{
  "model": "GAN",
  "dataset": "photos of plants and fungi (iNaturalist)",
  "train_examples": 45211,
  "generator_activation": "silu",
  "discriminator_arch": "vgg",
  "discriminator_weight_standardization": false,
  "discriminator_kernel_size": 3,
  "discriminator_stem": "deep",
  "discriminator_widths": [64, 128, 256],
  "max_steps": 6300,
  "batch_size": 256
}
Rows from block 5 of the generator, named by matrix and row number. Each number is 128 + 24 x the weight over its row's rms, rounded and kept within 0 to 255. All counts start at 0. Numbers have three digits each. After the name is the row's rms in percent of the matrix's.
# conv: 3x3 conv (generator.decb.1.1.conv.weight, 96x96x3x3), inputs 80-87, a 3x3 kernel for each
conv.0 102:123098130123105082150103068151100109176138136142124103146113116137148135122155162107107089153105125146070116123121116086136128117146111185108088095071179111096139137144081128125137087097107141089174143144143138137099
conv.1 100:130132137154153134122115092137127147103135133129110118128125124157111133156111089090104099133150123136184142146150128166151124123157157115104157137138126113090131121138114111105102081150086137119099110154149120138142
conv.2 097:139159183155196161109091155150093119136118092106156141120081066095117120074100109122098100132143147115123131108103136146110070104111099082156102092145100088093100150153145112142155108155174102158115117101135163138114
conv.3 093:120121125109160129107158084156128126147143151145166086175104148095106123151107177128109131108167160130179106164099131120155153085147109131093124140174151098177127119091112116117127107129069156102104095122160080139076
conv.4 106:153112132149145139149134123145145124122152126150120113129151091114118098121127118120091124123116107137155119112156089113141155134111110091127123126113088105137125097096194106160123081090130115172121096148171146099130
conv.5 099:150100081138111079101166112132120137164156107152134107113139106149164090142138178105155151186115184117169143080129122126139119118102122114161101114182134132167138111094129147119125127144108103127159153122109137133133
conv.6 107:141070119112090110159110145110112118144120166126123110149125118125116126108152127102122175113139116154096152154122106088136135120109145116147148139116097152127107089136169133174125110161122130137142113155167112125108
conv.7 101:111140154121135143149151116184201161133133184116153123115138107170093122139082125134091130151162131114137133149145144135153148160141138075093148115129089122160136099090155154147130164151130116106177114095197157181148
conv.86 090:154156175141156143160190187095129092150118149097111157133151114137149135146129116138123117146110124116124134122105089114113104107125166092078140123140069115102114127140116067115110101100094079141134089113150128106128
conv.87 108:114151163126128150132150135119170116167136099142145165159143120129151114128156101121099105173179104134149170107096123154142135087150092141146089086161149107090138099147109128120103163122109114119129099104135112152139
conv.88 094:120123126156096092106101106120131104145124122104107139165131127125104124132113116139181126164151131159157141112177111143081122105147093074120087109115157086106133105099126113132084104132095146121131129153141117140083
conv.89 103:090088095087132139117113099137134177183167096103147123102095131140127138125172080112104145111100156140176127111118143085085117146111148121147149126105088103144125103114134136137169138144140127131132089104122151114089
conv.90 094:114140127088092085127159099144142070125146131153119124113105100092092082112114116123118162141162147111145123109123076148138125117127095098093107127128124098153119102094098157135041130124117120142125143110114140155112
conv.91 092:106145128161132096118114119083151163127102143100102150127122085107163129176108136071140145106156164104101124128114073144091172141142100123087124161146119124137101087116095093098133119131104093177144143098128133152139
conv.92 098:145135101107129105137164166131118117095124135112157129130117139126169109158165160137115126116121159091162112097127108121132130107099169175156114142118121108114145112112098144106161141119117103131091152108056120124156
conv.93 107:095151129133136115137123124107137123126092173139149150092112141098133110146113109114138102109106157097143146151142099150099109120108140132129122121124104146103127120117111107141112156138113142107128138115137129146129
conv.94 098:098103069131116124101106129092138115191158090155132094118137112116123137124129130150083103135140113130138102142146134137076101120126127106142147165165165164121147109071183103119152099109154160101094095093170115154134
conv.95 096:129108118117114159098165140143136133167180120160162143114123143152171127151142164099110125146121092115118116074130155176156126140156169123125152104139162116133100143173191132192191110141148130088146125136125153130126