Rows from block 5 of the discriminator, named by matrix and row number. Each number is 50 + 10 x the weight over the matrix's rms, rounded and kept within 0 to 99. All counts start at 0.
# conv: 3x3 conv (discriminator.blocks.5.conv.weight, 256x128x3x3), inputs 78-90, a 3x3 kernel for each
conv.217:40 54 38 40 59 62 57 47 32 41 71 44 52 66 43 48 51 34 45 57 54 64 57 47 50 51 44 41 48 49 48 28 39 46 37 38 34 42 64 46 56 58 27 83 63 47 52 26 56 33 48 41 67 36 26 55 51 50 79 48 65 70 70 30 67 36 70 35 41 67 54 40 44 39 60 55 61 62 58 49 46 76 43 40 55 43 58 66 52 31 60 60 34 67 66 46 32 75 48 45 86 54 52 81 43 58 32 51 55 40 49 48 44 59 52 37 22
conv.218:56 65 38 58 42 56 51 51 43 47 49 37 48 60 56 38 53 53 40 51 62 50 62 44 50 50 56 51 69 63 70 33 54 59 62 48 60 43 49 51 57 55 46 60 38 70 45 46 53 48 48 53 38 57 56 65 61 45 54 62 47 39 43 48 46 40 56 49 45 38 69 46 51 52 75 44 48 51 49 49 72 44 51 58 40 68 55 38 57 50 46 42 44 44 43 46 68 45 35 40 49 46 57 39 38 45 55 49 52 34 54 44 42 44 47 27 60
conv.219:47 46 44 39 45 51 52 42 53 50 46 58 35 48 29 47 38 49 46 50 52 62 61 52 55 64 48 36 43 36 38 29 43 41 33 45 36 57 44 38 64 64 57 66 48 43 43 59 43 56 56 56 50 52 51 54 51 79 40 69 33 54 54 52 27 42 50 70 35 50 48 69 44 56 56 50 53 53 38 49 54 44 38 57 78 47 43 65 66 63 37 55 50 37 40 54 54 54 51 49 56 31 56 46 35 53 46 51 52 54 36 54 41 52 36 50 46
conv.220:56 54 55 43 55 47 51 57 39 41 58 61 47 59 54 45 59 40 33 44 39 46 51 38 47 47 56 51 62 49 50 52 47 42 14 40 36 28 35 55 45 27 32 42 70 40 72 42 56 54 50 51 53 35 64 49 59 44 41 49 43 32 56 66 74 48 69 70 42 52 55 45 63 57 32 48 52 73 27 29 17 56 55 26 48 50 46 60 54 68 48 60 47 49 40 50 80 74 46 49 75 49 66 40 51 58 37 20 58 69 55 57 46 72 41 43 49
conv.221:57 67 57 59 45 44 68 43 45 54 51 44 47 45 41 64 61 41 45 40 53 45 37 55 45 28 49 39 38 53 29 34 43 51 40 57 63 42 59 59 46 45 43 49 49 46 44 48 72 51 56 64 44 57 58 57 46 50 45 48 50 53 39 55 45 55 67 52 47 56 65 47 57 41 56 49 36 44 48 49 43 39 48 46 58 50 33 43 58 42 42 81 45 63 61 39 62 58 47 28 52 41 51 56 42 62 55 53 59 42 45 56 50 43 44 44 45
conv.222:59 42 82 41 49 48 52 47 61 62 62 38 39 47 46 48 44 45 52 54 50 49 49 55 59 66 60 45 31 47 44 44 60 51 47 42 55 39 41 41 56 32 33 50 38 39 74 26 52 31 54 44 44 55 44 73 64 52 49 31 52 29 52 53 48 58 45 50 39 46 59 54 49 54 42 54 48 65 51 37 44 43 48 47 47 38 35 66 74 39 54 58 27 64 51 60 51 39 31 50 32 37 44 36 44 51 48 53 52 46 48 40 22 37 43 45 56
conv.223:54 67 44 40 54 59 55 44 48 48 62 53 36 38 35 33 52 46 49 55 37 26 48 60 47 50 54 41 47 55 43 42 69 51 34 49 45 40 24 36 44 42 72 40 48 34 53 43 56 61 41 57 58 38 67 49 43 40 73 57 55 60 58 38 53 46 70 71 46 36 76 60 46 45 30 31 31 41 52 50 40 46 64 55 66 78 63 62 57 64 46 49 49 51 60 38 41 51 38 56 46 55 74 51 61 58 52 39 65 42 60 38 38 71 65 66 52
conv.224:57 52 44 41 59 74 54 56 53 55 51 36 34 49 47 64 52 45 50 63 56 60 56 45 41 46 35 47 60 62 53 61 30 63 55 36 37 53 58 47 58 74 39 64 51 50 56 37 36 42 50 35 32 48 51 45 36 48 73 65 51 60 48 40 47 48 48 50 58 66 56 46 48 46 47 46 52 66 49 52 56 56 45 53 53 25 55 61 39 48 42 41 39 21 57 56 41 46 37 65 48 50 60 50 45 61 46 34 63 56 55 60 54 53 30 46 54
conv.225:43 44 40 67 34 30 47 41 41 59 44 43 55 55 47 57 36 34 59 51 41 51 76 49 33 55 64 26 38 42 42 41 49 63 44 43 36 70 64 58 67 46 54 72 55 50 60 36 40 63 47 59 72 46 26 53 59 45 49 51 53 57 45 44 47 52 43 32 40 49 63 65 55 39 56 37 47 37 50 38 51 67 56 66 53 44 52 29 51 51 52 67 60 54 42 46 52 57 47 24 39 46 54 38 31 71 66 61 54 39 49 65 55 73 52 62 56
conv.226:43 46 47 55 62 59 53 40 38 48 46 41 58 51 75 62 53 61 40 44 51 53 50 63 42 44 54 48 53 48 43 44 44 46 52 50 54 38 44 55 52 39 41 47 48 44 49 37 46 44 42 69 56 44 53 53 48 46 65 59 41 58 55 55 58 50 63 63 56 55 45 51 50 52 54 51 44 60 54 36 44 52 43 48 59 64 46 52 54 62 43 41 46 64 52 47 45 53 40 50 51 49 57 36 50 67 50 34 39 47 49 66 60 57 26 45 32
conv.227:59 51 66 51 46 55 53 49 40 51 48 55 53 40 45 50 48 45 45 55 49 32 51 42 47 58 53 59 41 47 61 57 59 55 51 41 43 60 49 43 54 49 45 48 45 48 50 53 53 43 56 47 51 46 52 51 38 57 47 36 49 45 42 45 33 65 53 42 56 37 58 57 46 45 36 55 43 49 50 30 32 56 53 56 53 55 46 54 39 70 52 65 62 67 59 54 43 35 67 53 63 52 30 50 58 52 44 76 57 40 46 43 35 38 41 37 56
conv.228:47 44 40 56 46 56 61 48 63 49 56 35 61 50 26 58 56 46 49 50 63 31 59 50 54 44 60 43 48 53 57 40 38 45 69 40 48 49 58 59 43 31 44 69 31 63 49 51 45 71 77 40 65 59 34 64 47 43 61 46 50 60 58 35 59 43 57 50 49 55 72 62 53 55 48 58 40 47 42 43 54 51 42 57 53 48 40 37 13 52 42 50 41 47 59 55 39 59 32 48 47 36 40 39 35 64 50 53 46 54 72 43 65 40 35 54 62
conv.229:41 44 47 49 47 43 49 57 58 55 44 62 64 19 70 37 48 61 46 39 60 39 42 50 35 58 47 46 43 49 58 49 56 41 49 42 52 34 54 65 42 55 58 62 34 55 67 50 51 59 45 49 42 27 34 46 50 49 43 48 45 41 60 33 27 43 56 49 62 53 55 43 39 41 54 70 50 54 47 66 78 57 40 36 53 45 39 50 66 59 70 44 50 57 49 23 49 36 40 64 52 68 46 65 57 33 51 35 55 55 47 44 67 54 45 59 55