config = dict(
    generator_activation='silu',
    discriminator_weight_standardization=False,
    discriminator_kernel_size=3,
    instance_noise=0.2,
    lr=0.00077,
    epochs=35.7,
)
Rows from block 3 of the generator, named by matrix and row number. Each number is 128 + 24 x the weight over its row's rms, rounded and kept within 0 to 255. All counts start at 0. Numbers have three digits each. After the name is the row's rms in percent of the matrix's.
# conv: 3x3 conv (generator.decb.0.1.conv.weight, 144x144x3x3), inputs 90-104, a 3x3 kernel for each
conv.4 101:116095144101116117129106138109131133119120160122101154124123124138109105095125147139111104111152104136127189104108126092097135120135121132131140139164149105162153140198131123100097136146078130125106128137150137102151163093132173170092104103101146084094117173120142116100144102138141150144127181114159166139170145105141159157125140102105165152137095120125152083123137150101144134111121127160133101075109120
conv.5 096:130135170132148096129121113103114119129132120121158123144096130178192105111190134119086128101090131137078136097125165186106144120141148114130126094136124122139120097116112099122137121107118142129088116149113095147124108152094132148160090126120116089123120156134055141085142106067103145115111161113137106083130100116115118111156124120143119120123116105099133120107113144135136107107116120159107158117147099
conv.6 104:147113108139095119141080124152120145130104139128168121137154170146171136086113106169145133136166104098106116106100161102085138147155095152143115120163110089124127146150140135121110194109124150104091132097157098124165121110159188113131129098101099084141159104137128118148121085113078125142147128174089140127154144119185144139120132157114114164115113124108107097126114106145125096132131135131131159112149131
conv.7 099:124151099149107146094094150122105123111131138101107140144112160147132099154104116136148181162160145131134146123068120132144155164198129111110122118158120129126129125154133118117123117098165146147098126083102182151120109115120142159140166190127116129119096139119142168136104103091128123092086161126090132139137132164169176117143092111139142118112144130109136113129132083130123151142178091109109131124142131
conv.8 099:140171109129116100107100156119154123108087098104170152145128125138182113089151159140154108083121128150126129141158145136115119125169086150153162128147165144142145101134110128094121127122088116139123154125086114094102086122136099114111127124152115173159173099101122156152136172126136141071149141138107143113191104152175128133170150192101108119121111150139109119116157125099123122135113152099128116141161121
conv.109 103:117132150129184175098167156122155145078113127116121160109161101085101160151110095106126166135173115158144144134107081090154122091111164150111128104109134110100115152116128122126170164104133142126090166136125106138105120130156148117131177114105193159120157128137164091137136150126197133155101138137134141101068146109109103083091175157103144102120108122166147143140138108137151113143135089141115118136171133
conv.110 093:128162116153119086118117095149158126143156137101116142149138083099096116102152138149099103150156119115104123130128106140140137110105118093110148118133099175104112115121146130140118118108107091128164125150166121127114109122131141138107126135101106146133183164162138166116115139096073163145153101094137121137103148126074141106133108093139123115081096115138124119138119140137132106120124143100177117092124169
conv.111 102:140119151135182124138148132071115120126098092116059097107107119085117123104123110166068100120114129113124133137138135144149094140174126083123129095117107100131139115114116102155093093171127116113103138117128081129135143112124146155180120112145157136165099111139147161121115117141119135157104096171123101110130107117116101090083176121111126156158156134143112097103163123133128123114106105118186090158119118
conv.112 105:122115160129123131158139091131140070082111124106118180141140156163170195101134141098129128136141105096127130090148176078121159132104141132142113086149131076148112103129145106115123128082117133118119108096095111101142082132135140104110132139126066135120103116137101152115189145110110134101096135147122157145164091125166103150171156088117117128096123105143110103124143126135123118164069126105175086132115142
conv.113 097:146114142128142166138148148107177142186125125180085132146145182122140166095153147127123133136145105104103092105080115117109122091100116078096093082094095123103142110119131162164122109146146150083142189118117152104117134113147164097112097127131164118118094155141119151127102133152136171135093108116173131184124095154134146128124093134128146103107179099170126120135125104143170133161177156104171133174133121
conv.114 090:104137091181086150083118155095121097119135125110105138130140115134136091147143130114101137087112107136118127137098154106118125130159141108083128136085114136145099140125118131158101111128095112136130102126105105115130127142112144139133132109121136073131090135095110148145103163149111109143134126174152083095094116108078133103143118122157133106080114096130118138124169189170165125133138137102141133136153155
conv.115 101:126144144118149145113096121163151160121097118113157107106125197140178098109115141111121123106135133110099116095128152125154134145129171145103116157152129149126121163145151130135171108114117126114133098140090137123168148159121133146134113127104086112151107088110113107071122122126170161155129143141157091108104189138113119124103102172112135098123131101167148107130139151156097148137115123111124175107103163
conv.116 097:122129153152128142131057131096079093103132168076057109149159127095103139129099082135140113138098147134115115159144158122124102131111108111130128124137101108105123126063097165076096164132123133085145129117154124160109145109105157133064112188131143129123132124121142108132112130103101139140132116142147139152087076114110101184125125152117153149109180171059106118116118152106151180110137148143109121127133180
conv.117 103:149123151117110170097160148130149117150129130144148104116114114165156096140142137125135123196148075133127161096128130115125156168107118172147111139107131133139114122143124104133114192145123129118149108086148138102141128094126173130118149129134119084093141141130100116138140102117140126119134140144119135117096124100100156145103096135134110144110119133120111115092134135143148123132157125133114119108124181
conv.118 099:126112093109150101101111120128101096152165147091119144104166138091155102138129149114125128109119141101127113121136148176126115173121133124161108135131138130132136097102150116105142141095085113120120121144139100146123146114140177165130106104107100099074121117121136112100159095106156089131086131187130079120114111154146113137126146126116125130132122139099116099105070112114145146114089151115131100107126195
conv.119 101:087079120159079139131141157138102102121122160160165140153099131104111140115145158156120129138134145106101126148104148112123111173123147102144156105175134105133156148153147121151103109143103116106116122130100165128099137103094157135211162113135109117083096104104078088108159162152139134107104122087121141140106163107118127120109110160130120110101149145109106117123151112087159134123123129118108134148114139
conv.120 099:151128163136085118106150145137128148130123142131156141138078127106135104139107145110176107126182104119089127149118135132142114109099085132150118147112118151151186151173121118139133157139167154127123131134137113145114110117131088146109131141094132113127118125111129113085123141119160125145118110151134158120091110108173096131122139142132124119104119128114089118095057143149139169132162157131133171127113119
conv.121 103:096127155095156120142146164117127119141123129173132118126119162132069118160105136133138121104099116122138152135121133150155109096186134124143140137143072157118151119126126125104169127107125135114139127152119097110103138110111139129093149144119141121108114120113135094123095125131108106094100138106192149139137157116163106141120120166095123131113102117110116102132138113119064108096110097088146163131139102
conv.122 094:136149152145123146154116100151143116134101116108106098140132119085176144155134126128151101140151149122146134116108137119145104145149121112127109160143144099166162110124102140128126117148109110144114108140070134143132098078138110120091114136109133116156114155175145186110135143106087135136143123162144093116146120114127082127120149118138086166115108099110139107153141096170152110141119086142116154095126123
conv.123 093:114099116116098082121133093126166158096096134078145114139137166151206113096139089134103159141133146101156080136112120132138164137167156118150120146118113126119136149149130175097153100116104093151143140134093148131136117073139125146151166119148139138128176147109161110137140145116159168120175141196136116081099154157152135108120121164123130094115151140148135105105116122124129102123134133112119134111141134
conv.124 093:158123132116132119154151098126151144093129133076126142097114151116137129078123076137148127104110100154137087126128132166140141137131129111099140094149143145117129126116129142124164132080108121130115114120118093131112128158134101143135106096123132151152122162136125090111101099141092174119134126107120150128141097131142148118103122133123172097121112111115130123168170133100133122110153102129139097140102138
conv.125 100:120106094130110108121109116139155152092132148143160141143103109127127107083150139122116130134107094145101121084108137167110152169131106167161146135115131124157101154136142109100085127145074105123137111127123118155136107136148120112131120114146149194152147132114137141168153081128151143190099133134102125105093111096137153149111159091129144160129125143123131111139134126116135077154115128136139084098136124