A small GAN, trained from scratch: soap at rate 0.00077.
Rows from block 4 of the generator, named by matrix and row number. Each number is 128 + 24 x the weight over its row's rms, rounded and kept within 0 to 255. All counts start at 0. Numbers have three digits each. After the name is the row's rms in percent of the matrix's.
# conv: 3x3 conv (generator.decb.1.0.conv.weight, 96x96x3x3), inputs 48-53, a 3x3 kernel for each
conv.0 104:157112150087111097107109108122116097129085160126148121122129118100143115125103082129148137125102134124107162111106128124165146081133116142137137142098146122128135
conv.1 104:113127167140142132164144116160110135106098123136145149121139120116091103126122095100101137129103136066091127109110133109154147124104133093128084163099106120081114
conv.2 095:104098101169117108083148136129172119125130128127112109159096142116096170077127127107127091124174127109103141069117169109126161093155161101133142092085083150127146
conv.3 098:158134155143160133153142103104126139129064112154111127158100133100165144117115142097110108147141115127187130125153101132115127137143116144135110173144108127110086
conv.4 096:131117105131161096146127129112147118119129120125092128123107090104103133129115142141139136113159106122111092123091098164111120149134127141140130176142121124103137
conv.5 097:085117128100122087135128136121140163135074134148153128120089142146134097086166130138104115135107143112105092116097119125148128106147131114120119127134110160089114
conv.6 098:078173089126144132094161112105096115128103105108116108125098108160107158137125114118123129108130177128103093101111136098142093119149114133125152141137093133160109
conv.7 110:108123121103140137147145121084157100137078064111117146097121107125138148119098104140107108116122142139152095133104130093137096082113118114119111151110135091094131
conv.8 103:137143100119171121114133113123160135077115106185126153115124122109190162098098143129070131152130171122156089116074126115106128155106115140117072106132143107114127
conv.9 099:135106127131104126178157113148110121172151139117127139133119097108141159160128144140084088105112114087136180153118135072074139136129144153149129133142130120117154
conv.10 086:112182170175166140099095167115107131143145145142100129132112125158128126149116103129134175158144137114160136143155148151127117114116116156119112132132104106089105
conv.11 104:167126090122124123148098125143180152097130122161077085096109134131087104106115098135098120092073092146102108129085152126108093136182115111136163090089103126097084
conv.12 103:117150127121120132097125108124137105117106105187151143108099113143113101108143127120126101099131132099156123093103113108110105145148118158160126168123127096091084
conv.13 102:152129169132137150167126176086098163097128126137093086164130120113122135131130154136111128143158124110148104138111109166145166174133144168135121112145128136135089
conv.14 104:141154117167102149092178153112161108132176105134160113122130122112122132137116109134092172114103117144098115121132122121111119108081064079204086092161117172109147
conv.15 100:116126120133165114132162128125147118131097150078159084110117141171160137117168103130136118097093175144141169145111122106126127081126112124107137127164127102127131
conv.16 112:114077130140081137154141144147117111118109068096101153078139113122139123092129114084132130129144107175119068107109083127108139142090129125110094112133179141129081
conv.17 094:140084084146104119089138146117098112097093110130117149146142111147134127128128094078120152164119119121126106097123114124130098131130148143148106149147136106094096
conv.18 104:115136092122161135120121140137162161134142110130146134132089170110145142125159106079151131126150137117147150115090146143147101125121116142114139136149155118103148
conv.19 099:139128181096175176127147108118131072132103130101096187123180167126144156111118167154151096123156133162117118171113084142148121125149122179113139152119132104150124
conv.20 097:132108145120132144074144144182174154110165143102124139140135116116141146140104116116116101142105131144136115126134137162166132129071131131121136158125113120102126
conv.21 108:191114158130143116107082089135126136112152148084120167115096142137143152126090113125115116109129114130119124116137130141118167108128145115102080101133070080093100
conv.22 090:138111136157112113108132122082115111174160115138103102171149116144126171144170092121143117119099128145113133104118089093162143091100121129142120095163101120116131
conv.23 096:114133125158118155125122145140141096118170109141129123143135166167125132128118137136150137146181116122135106106140134091104143127123122118108130128141127132139134
conv.24 105:133099159128171153137158134124109143127138156150103117126068142124153125165164148137124125155084061109128141107154120147091122083123152129123137087067146078100121
conv.25 102:107146137149112111139120077117124092113193116149135117102075105091139110136159125136154166132125096127169150153103138103107135138133131164151154125160175142149125
conv.26 100:113139148167141134115138151108112130133149080127119106114106107167121153156137119113124121106094140151115083154109136106113114176155160118160139086128155110090076
conv.27 102:174097153164135143091151132177145151108098158130080170132174149140164147124122164145136144140167105154151118117123142155126123102122134123124085111141095113139138
conv.28 100:166108146126132123092174114152138162140106175098137140119127136130167102143104146143109141112108144110129120159140135109120148117142153123165087146133183116116149
conv.29 098:127113086136141116092109176128127098163146106104132102148082142126133149109135137132094126131111151115105165101079126133115127067146127138190118114106102161156120
conv.30 094:092096110159133113149106127116139167149099129150127122126147123115111126084106094100072069127140105158108129148095110101086134161140132124113078103118109126108135
conv.31 107:132119142141138114119197120120175128135129125131091140181104102141123162110140138097126110162150196178113094115133164133112121171161090157106118156128140139095155
conv.32 100:108137138129169144141164120129076162139161104173148115180139108121175135130140149169145118127093076146160103150099106114141165110100114136102143138079127134144119
conv.33 105:097158144142105110104143134124113149147137130118163121118138159131163145149125123126133128122111115118083145132128108098082132164134131153150170109112129142140128
conv.34 101:125129138110160089144111114157133135182132130101184102092127114164150107141120158146131149130150100096114120097155114097101156145136107140100122101166145130098108
conv.35 101:143164104172151104096152098116064137131102089158089110121135113113120155129095140163138110129136113114112075142075096138148090159169144149129102130154104142132122
conv.36 101:103112120145118102145114083145137117072164125149102130093112112131136114137146149141190140115130156184129100085119172138174158163170172135169152129139120096143150
conv.37 099:100160149119179154171164160123170110145140101151130120133112135110136120111148153086126145153112147102128173147108100102094125138132139127157118077095112126167097
conv.38 101:131172136167139162131104121131131138107132105131107156187169141124140133126122115084155142152127136165122116115147098108134152147106100097139125125149112130122160
conv.39 097:169101120118124116163118102107152186118144161136108118163114159124164123137126149149170158138130164137112134117143138129123143103116125083087107142127136073090133
conv.40 101:166135096143130082113095073131128152117121116160143137130133127152143127091153112134149179112122122139139134095162132134129098110115155143150154113172162129148123
conv.41 101:142117104191149158129135101194180140145117153170174155130142112114179150114122134108138123177131134112129130100116109153162139154096156130140119122150115121105124
conv.42 089:131151120120126160145122181157129101141101112126161126097144130130141114103126148119127115163144093087100123147145096125181129135128145128156106087099103098121107
conv.43 106:107144136131101152152125128135122124095105129122118094075138121099103154148132145135166123126084130186129149143191124147105118121154166114128122110123124123131151
conv.44 104:123157139117116159117123116111116111163083155150146106136123132144151128109160121154120130101095153124157116138136136118141116093120152152161122107151088169125125
conv.45 104:115184148171140111149117090153133157126129081131126124122105122113133124104114118132108137149139146117155122136141116107134139112126114078099094087117116143110081
conv.46 099:112135176132150156126110126136121108116110153129130134151104147120176138144160103144159123144165163133128104164087141107131109128116120140149127153136160150121119
conv.47 104:137151121108139102168180079174134121102111129111117126177140089148138137165144141146087150148131155134137171087116136126119161097154105126146132138166127136136142
conv.48 091:145113105137133121132161093124139131129143169134155126129131129140139128128170139165168098135095137120131135104129149136090116129114137157146134144146125149141119
conv.49 100:116128124117148145139165130149146119126138136138082127166107132130090128106145091173154152119120128143130144107126129148105102149119106079131137120154156109162138
conv.50 098:120107108118150085102080172128112103122089142121106097153124102148135126106090094129093151105100111115102120111126141129174101118163126105108125117107130123130098
conv.51 103:092151132172137143126101104098151129118106123151117051098076094061084088118132121119153130112103136134150084125143111106143107111121133133111083145147105080102139
conv.52 097:138119150153128111081105125138130112134134162105128161108103068087129127121142111164125152120104111113138115145161146156167148162183159119114114115117148116093117
conv.53 086:136129095117072095122123054121124101148104107120105152160136114107134114114131104137147147148142137155107106118146151077124125112124137097159138104122123107126133
conv.54 097:109153102120129083145137108152156147107122141121178153063086150159146147155164126178142141133095101181092090135140153118145157141159129138134156171172152153149162
conv.55 103:110108134141117118117123116101096150098092089118105156130129105118109165129121149137146118129131119124128087114130115101183138118113111117151107128131133127135114
conv.56 104:121103106098142095112117137110140130139114138094118136133123094133135103143109094122131104130094128101077171152138130164130103098173130123129135120099102124120115
conv.57 099:099105148112136168130143144145114201143122177111111144092121123098115102070113126120141125151109168145117149189142116153123133149129153115138123091134149103116117
conv.58 103:086155105117149154144092117155107161123164162152129115134119116118096124083129114113122181159145123098144143092140117119142128118077075112140131150153138086141125
conv.59 101:134088134171107116141117111128115137095132137144171154105126086119117139177088120112117145117085109110094109117133115107127121148130134123097085133103102080122122
conv.60 104:114125113065116115111148105114133096136165122102083075151142123065112144152146085150086114119134129125145098161119150146151108141134125121117116125113097096096123
conv.61 101:121072116111156153105143102172140134171152119149115138110098137078115132166129146110118108119171127122138111148178116142142146137112157101129124088081148124172120
conv.62 101:145167133150141125113170135157103129115130131120095103135110102116107148141148108140157119143140111124123140137109161115123169121133122120162107147150186128130131
conv.63 101:184133111101114134071154145122125131123131112133194133087103096114089113126081103114115128097116158137102151152138126110148105141110126078119102130102122118140168
conv.64 099:113126111149125083103106127160171121162158118141142169123116137150155121125117144128151118104110111121115123126095128160176092133135116102125129135087094126125100
conv.65 106:098184118152124162146087147156118115098139154113135149131153137156105140163113146132131118133099084117124097121136148117136142171150080119108093117141134137142155
conv.66 103:137138112150109104097170157150143116093124117133094143153111095134153128123148151125127128082107111130120146079116116105139107143142134128152130096123102169125142
conv.67 101:108131147171170122124094076141141152134142111131137092126154116181115140088114162082119156147149122137145140124134145108108136137130148156159128095109137072150131
conv.68 093:175142118158091141126123072169149118128116146124136160126145138107154141099146143119095137162130116144087131119164166134115155166157172122141127148118136139120121
conv.69 105:157105161138135109140119130145113116154148152119142154114124142126127139129133139097166095101144149136121115136159126160106155122145118117055107105173130091135145
conv.70 100:143122125148114110122140128105111145142106114148109140101137161147118175132140182121120077149143093138148113129119125162120147133107119130145131088142125137089110
conv.71 099:145132099147156135138155159094151102088134095137130099091090072146125065140114126092073123121087103091081157131118120145158148099097134118110142107138123064128128
conv.72 100:102116113139148134135155135129118140126132107109122135112172130139134102160131167147112144142089146105061109083147164161117146154149147168180145153148176116152091
conv.73 093:158170178161145173152197083107129145147133123128134116142123124125163132134150137143120141123134107074134118103112107112123173130137145134156108181174100156160129
conv.74 101:133134107107129108127124122093121136143099108168096109102096156091139121087136124112086173113081122079113130137107112118083127122110128146138088114094140109101134
conv.75 096:116125146101129135131148132153128100167148101113167119099098139112084114133124140127114094117151116158107152177125117130118133092143107119129104121118136134148148
conv.76 102:112125121152112137116127110101133128100155149091108151089152051129139162134130122120138116121184090081147141167170129092111181144134096101109142131133115094123114
conv.77 096:173111124175120109170122126157135137103133144089101124086142111142139126152113136132123136133116173095142137148168132086120135170158118148161129123155138137141137
conv.78 101:149116099119131117107135080085159137101132160152167176134142095133128127144104086119107107128090118145104066114145107114133149175111128147108107123099063152122114
conv.79 093:107138156166112125130166140147153163145146120125155158100094148145132162112159116104125104151163171164137103100108104096136100136123110117127091134138105152137116
conv.80 094:135090114128124130109159133128088127123064127087104076108128134110178095087082130085097128130144126113125121097104148086127108115093103100120069127127116125133085
conv.81 103:105121151105130112081111132111122153122137112144144141147130138113139138075115111155116138148141140094117159146118141155124162103085132100110161101103155105119130
conv.82 098:092138118125154148129159162107125172140131164126110166160149125141126095117124122150096098144143100128114094171135138123152116135144118141074145165131128129127131
conv.83 103:094104160147141144122105151124098103138131091166148112175131081139151149120144111129152108124105098151121144144127125140092123146120150144118148144149088127136106
conv.84 101:145123137119136140101134093136146163118113152121164133174125182160153094132103120146151174128104113133201143140115140106197126115151120106131118111111141112088135
conv.85 095:124141158145147149127139131145124126138157101111132128139106128093137137111138132104128108102099108114126116140130074120128094143115118140105120097145123123119119
conv.86 102:107151085137100076122150141087123106118089140139140147101099118138145105140131097171116136144145164126154154098120168168149158111133170151122104149143100111128109
conv.87 107:107100104174105121094142093109106134134100086125113114129132104147136104112099141086095112132116134069115099128128092113152103132180141160169105094135107167117103
conv.88 102:126088089092106109130132091148125125087110138096136099107130110108157152093095111169115130190151167154104141152122140153130127139102137111113111096152143117081108
conv.89 096:103128131132138131152117139144126138147156134082141171124109104187141097157176103150133158151164168094148095128139127120128157107142156108117118132131144154084125
conv.90 107:110137153108165067156152109150148097090155123120131148087113124136133086156107125108140136144126165147091082134148167118098122110124118111125119098131147134112166
conv.91 100:120144161202143109090120144114144099099110113128153164094113105092123149084147120133103095141149127112153093100113126144154148110129145145157157100124119161111133
conv.92 099:156156128126158127161140135127163159157135122150148144166160157136112168169121145163132136133136163136126111112115123092148127117145139130141157124121132098132131
conv.93 091:133120152126167088151093087118145123127120089121117145064128145135105122095049110125111126130142158165101135096156116106154121156128102159170159098125138120128148
conv.94 089:099114109157115102138094123166104125112097135118183150150124133146133140129108172112132149120126156134140141191133111147144161123125146148143125147136109138158154
conv.95 100:118117156138069095124092148117126129133121136145145135165125120131129123126167114150112093123158135109138114160137130080115118125087127161151141135100080126110133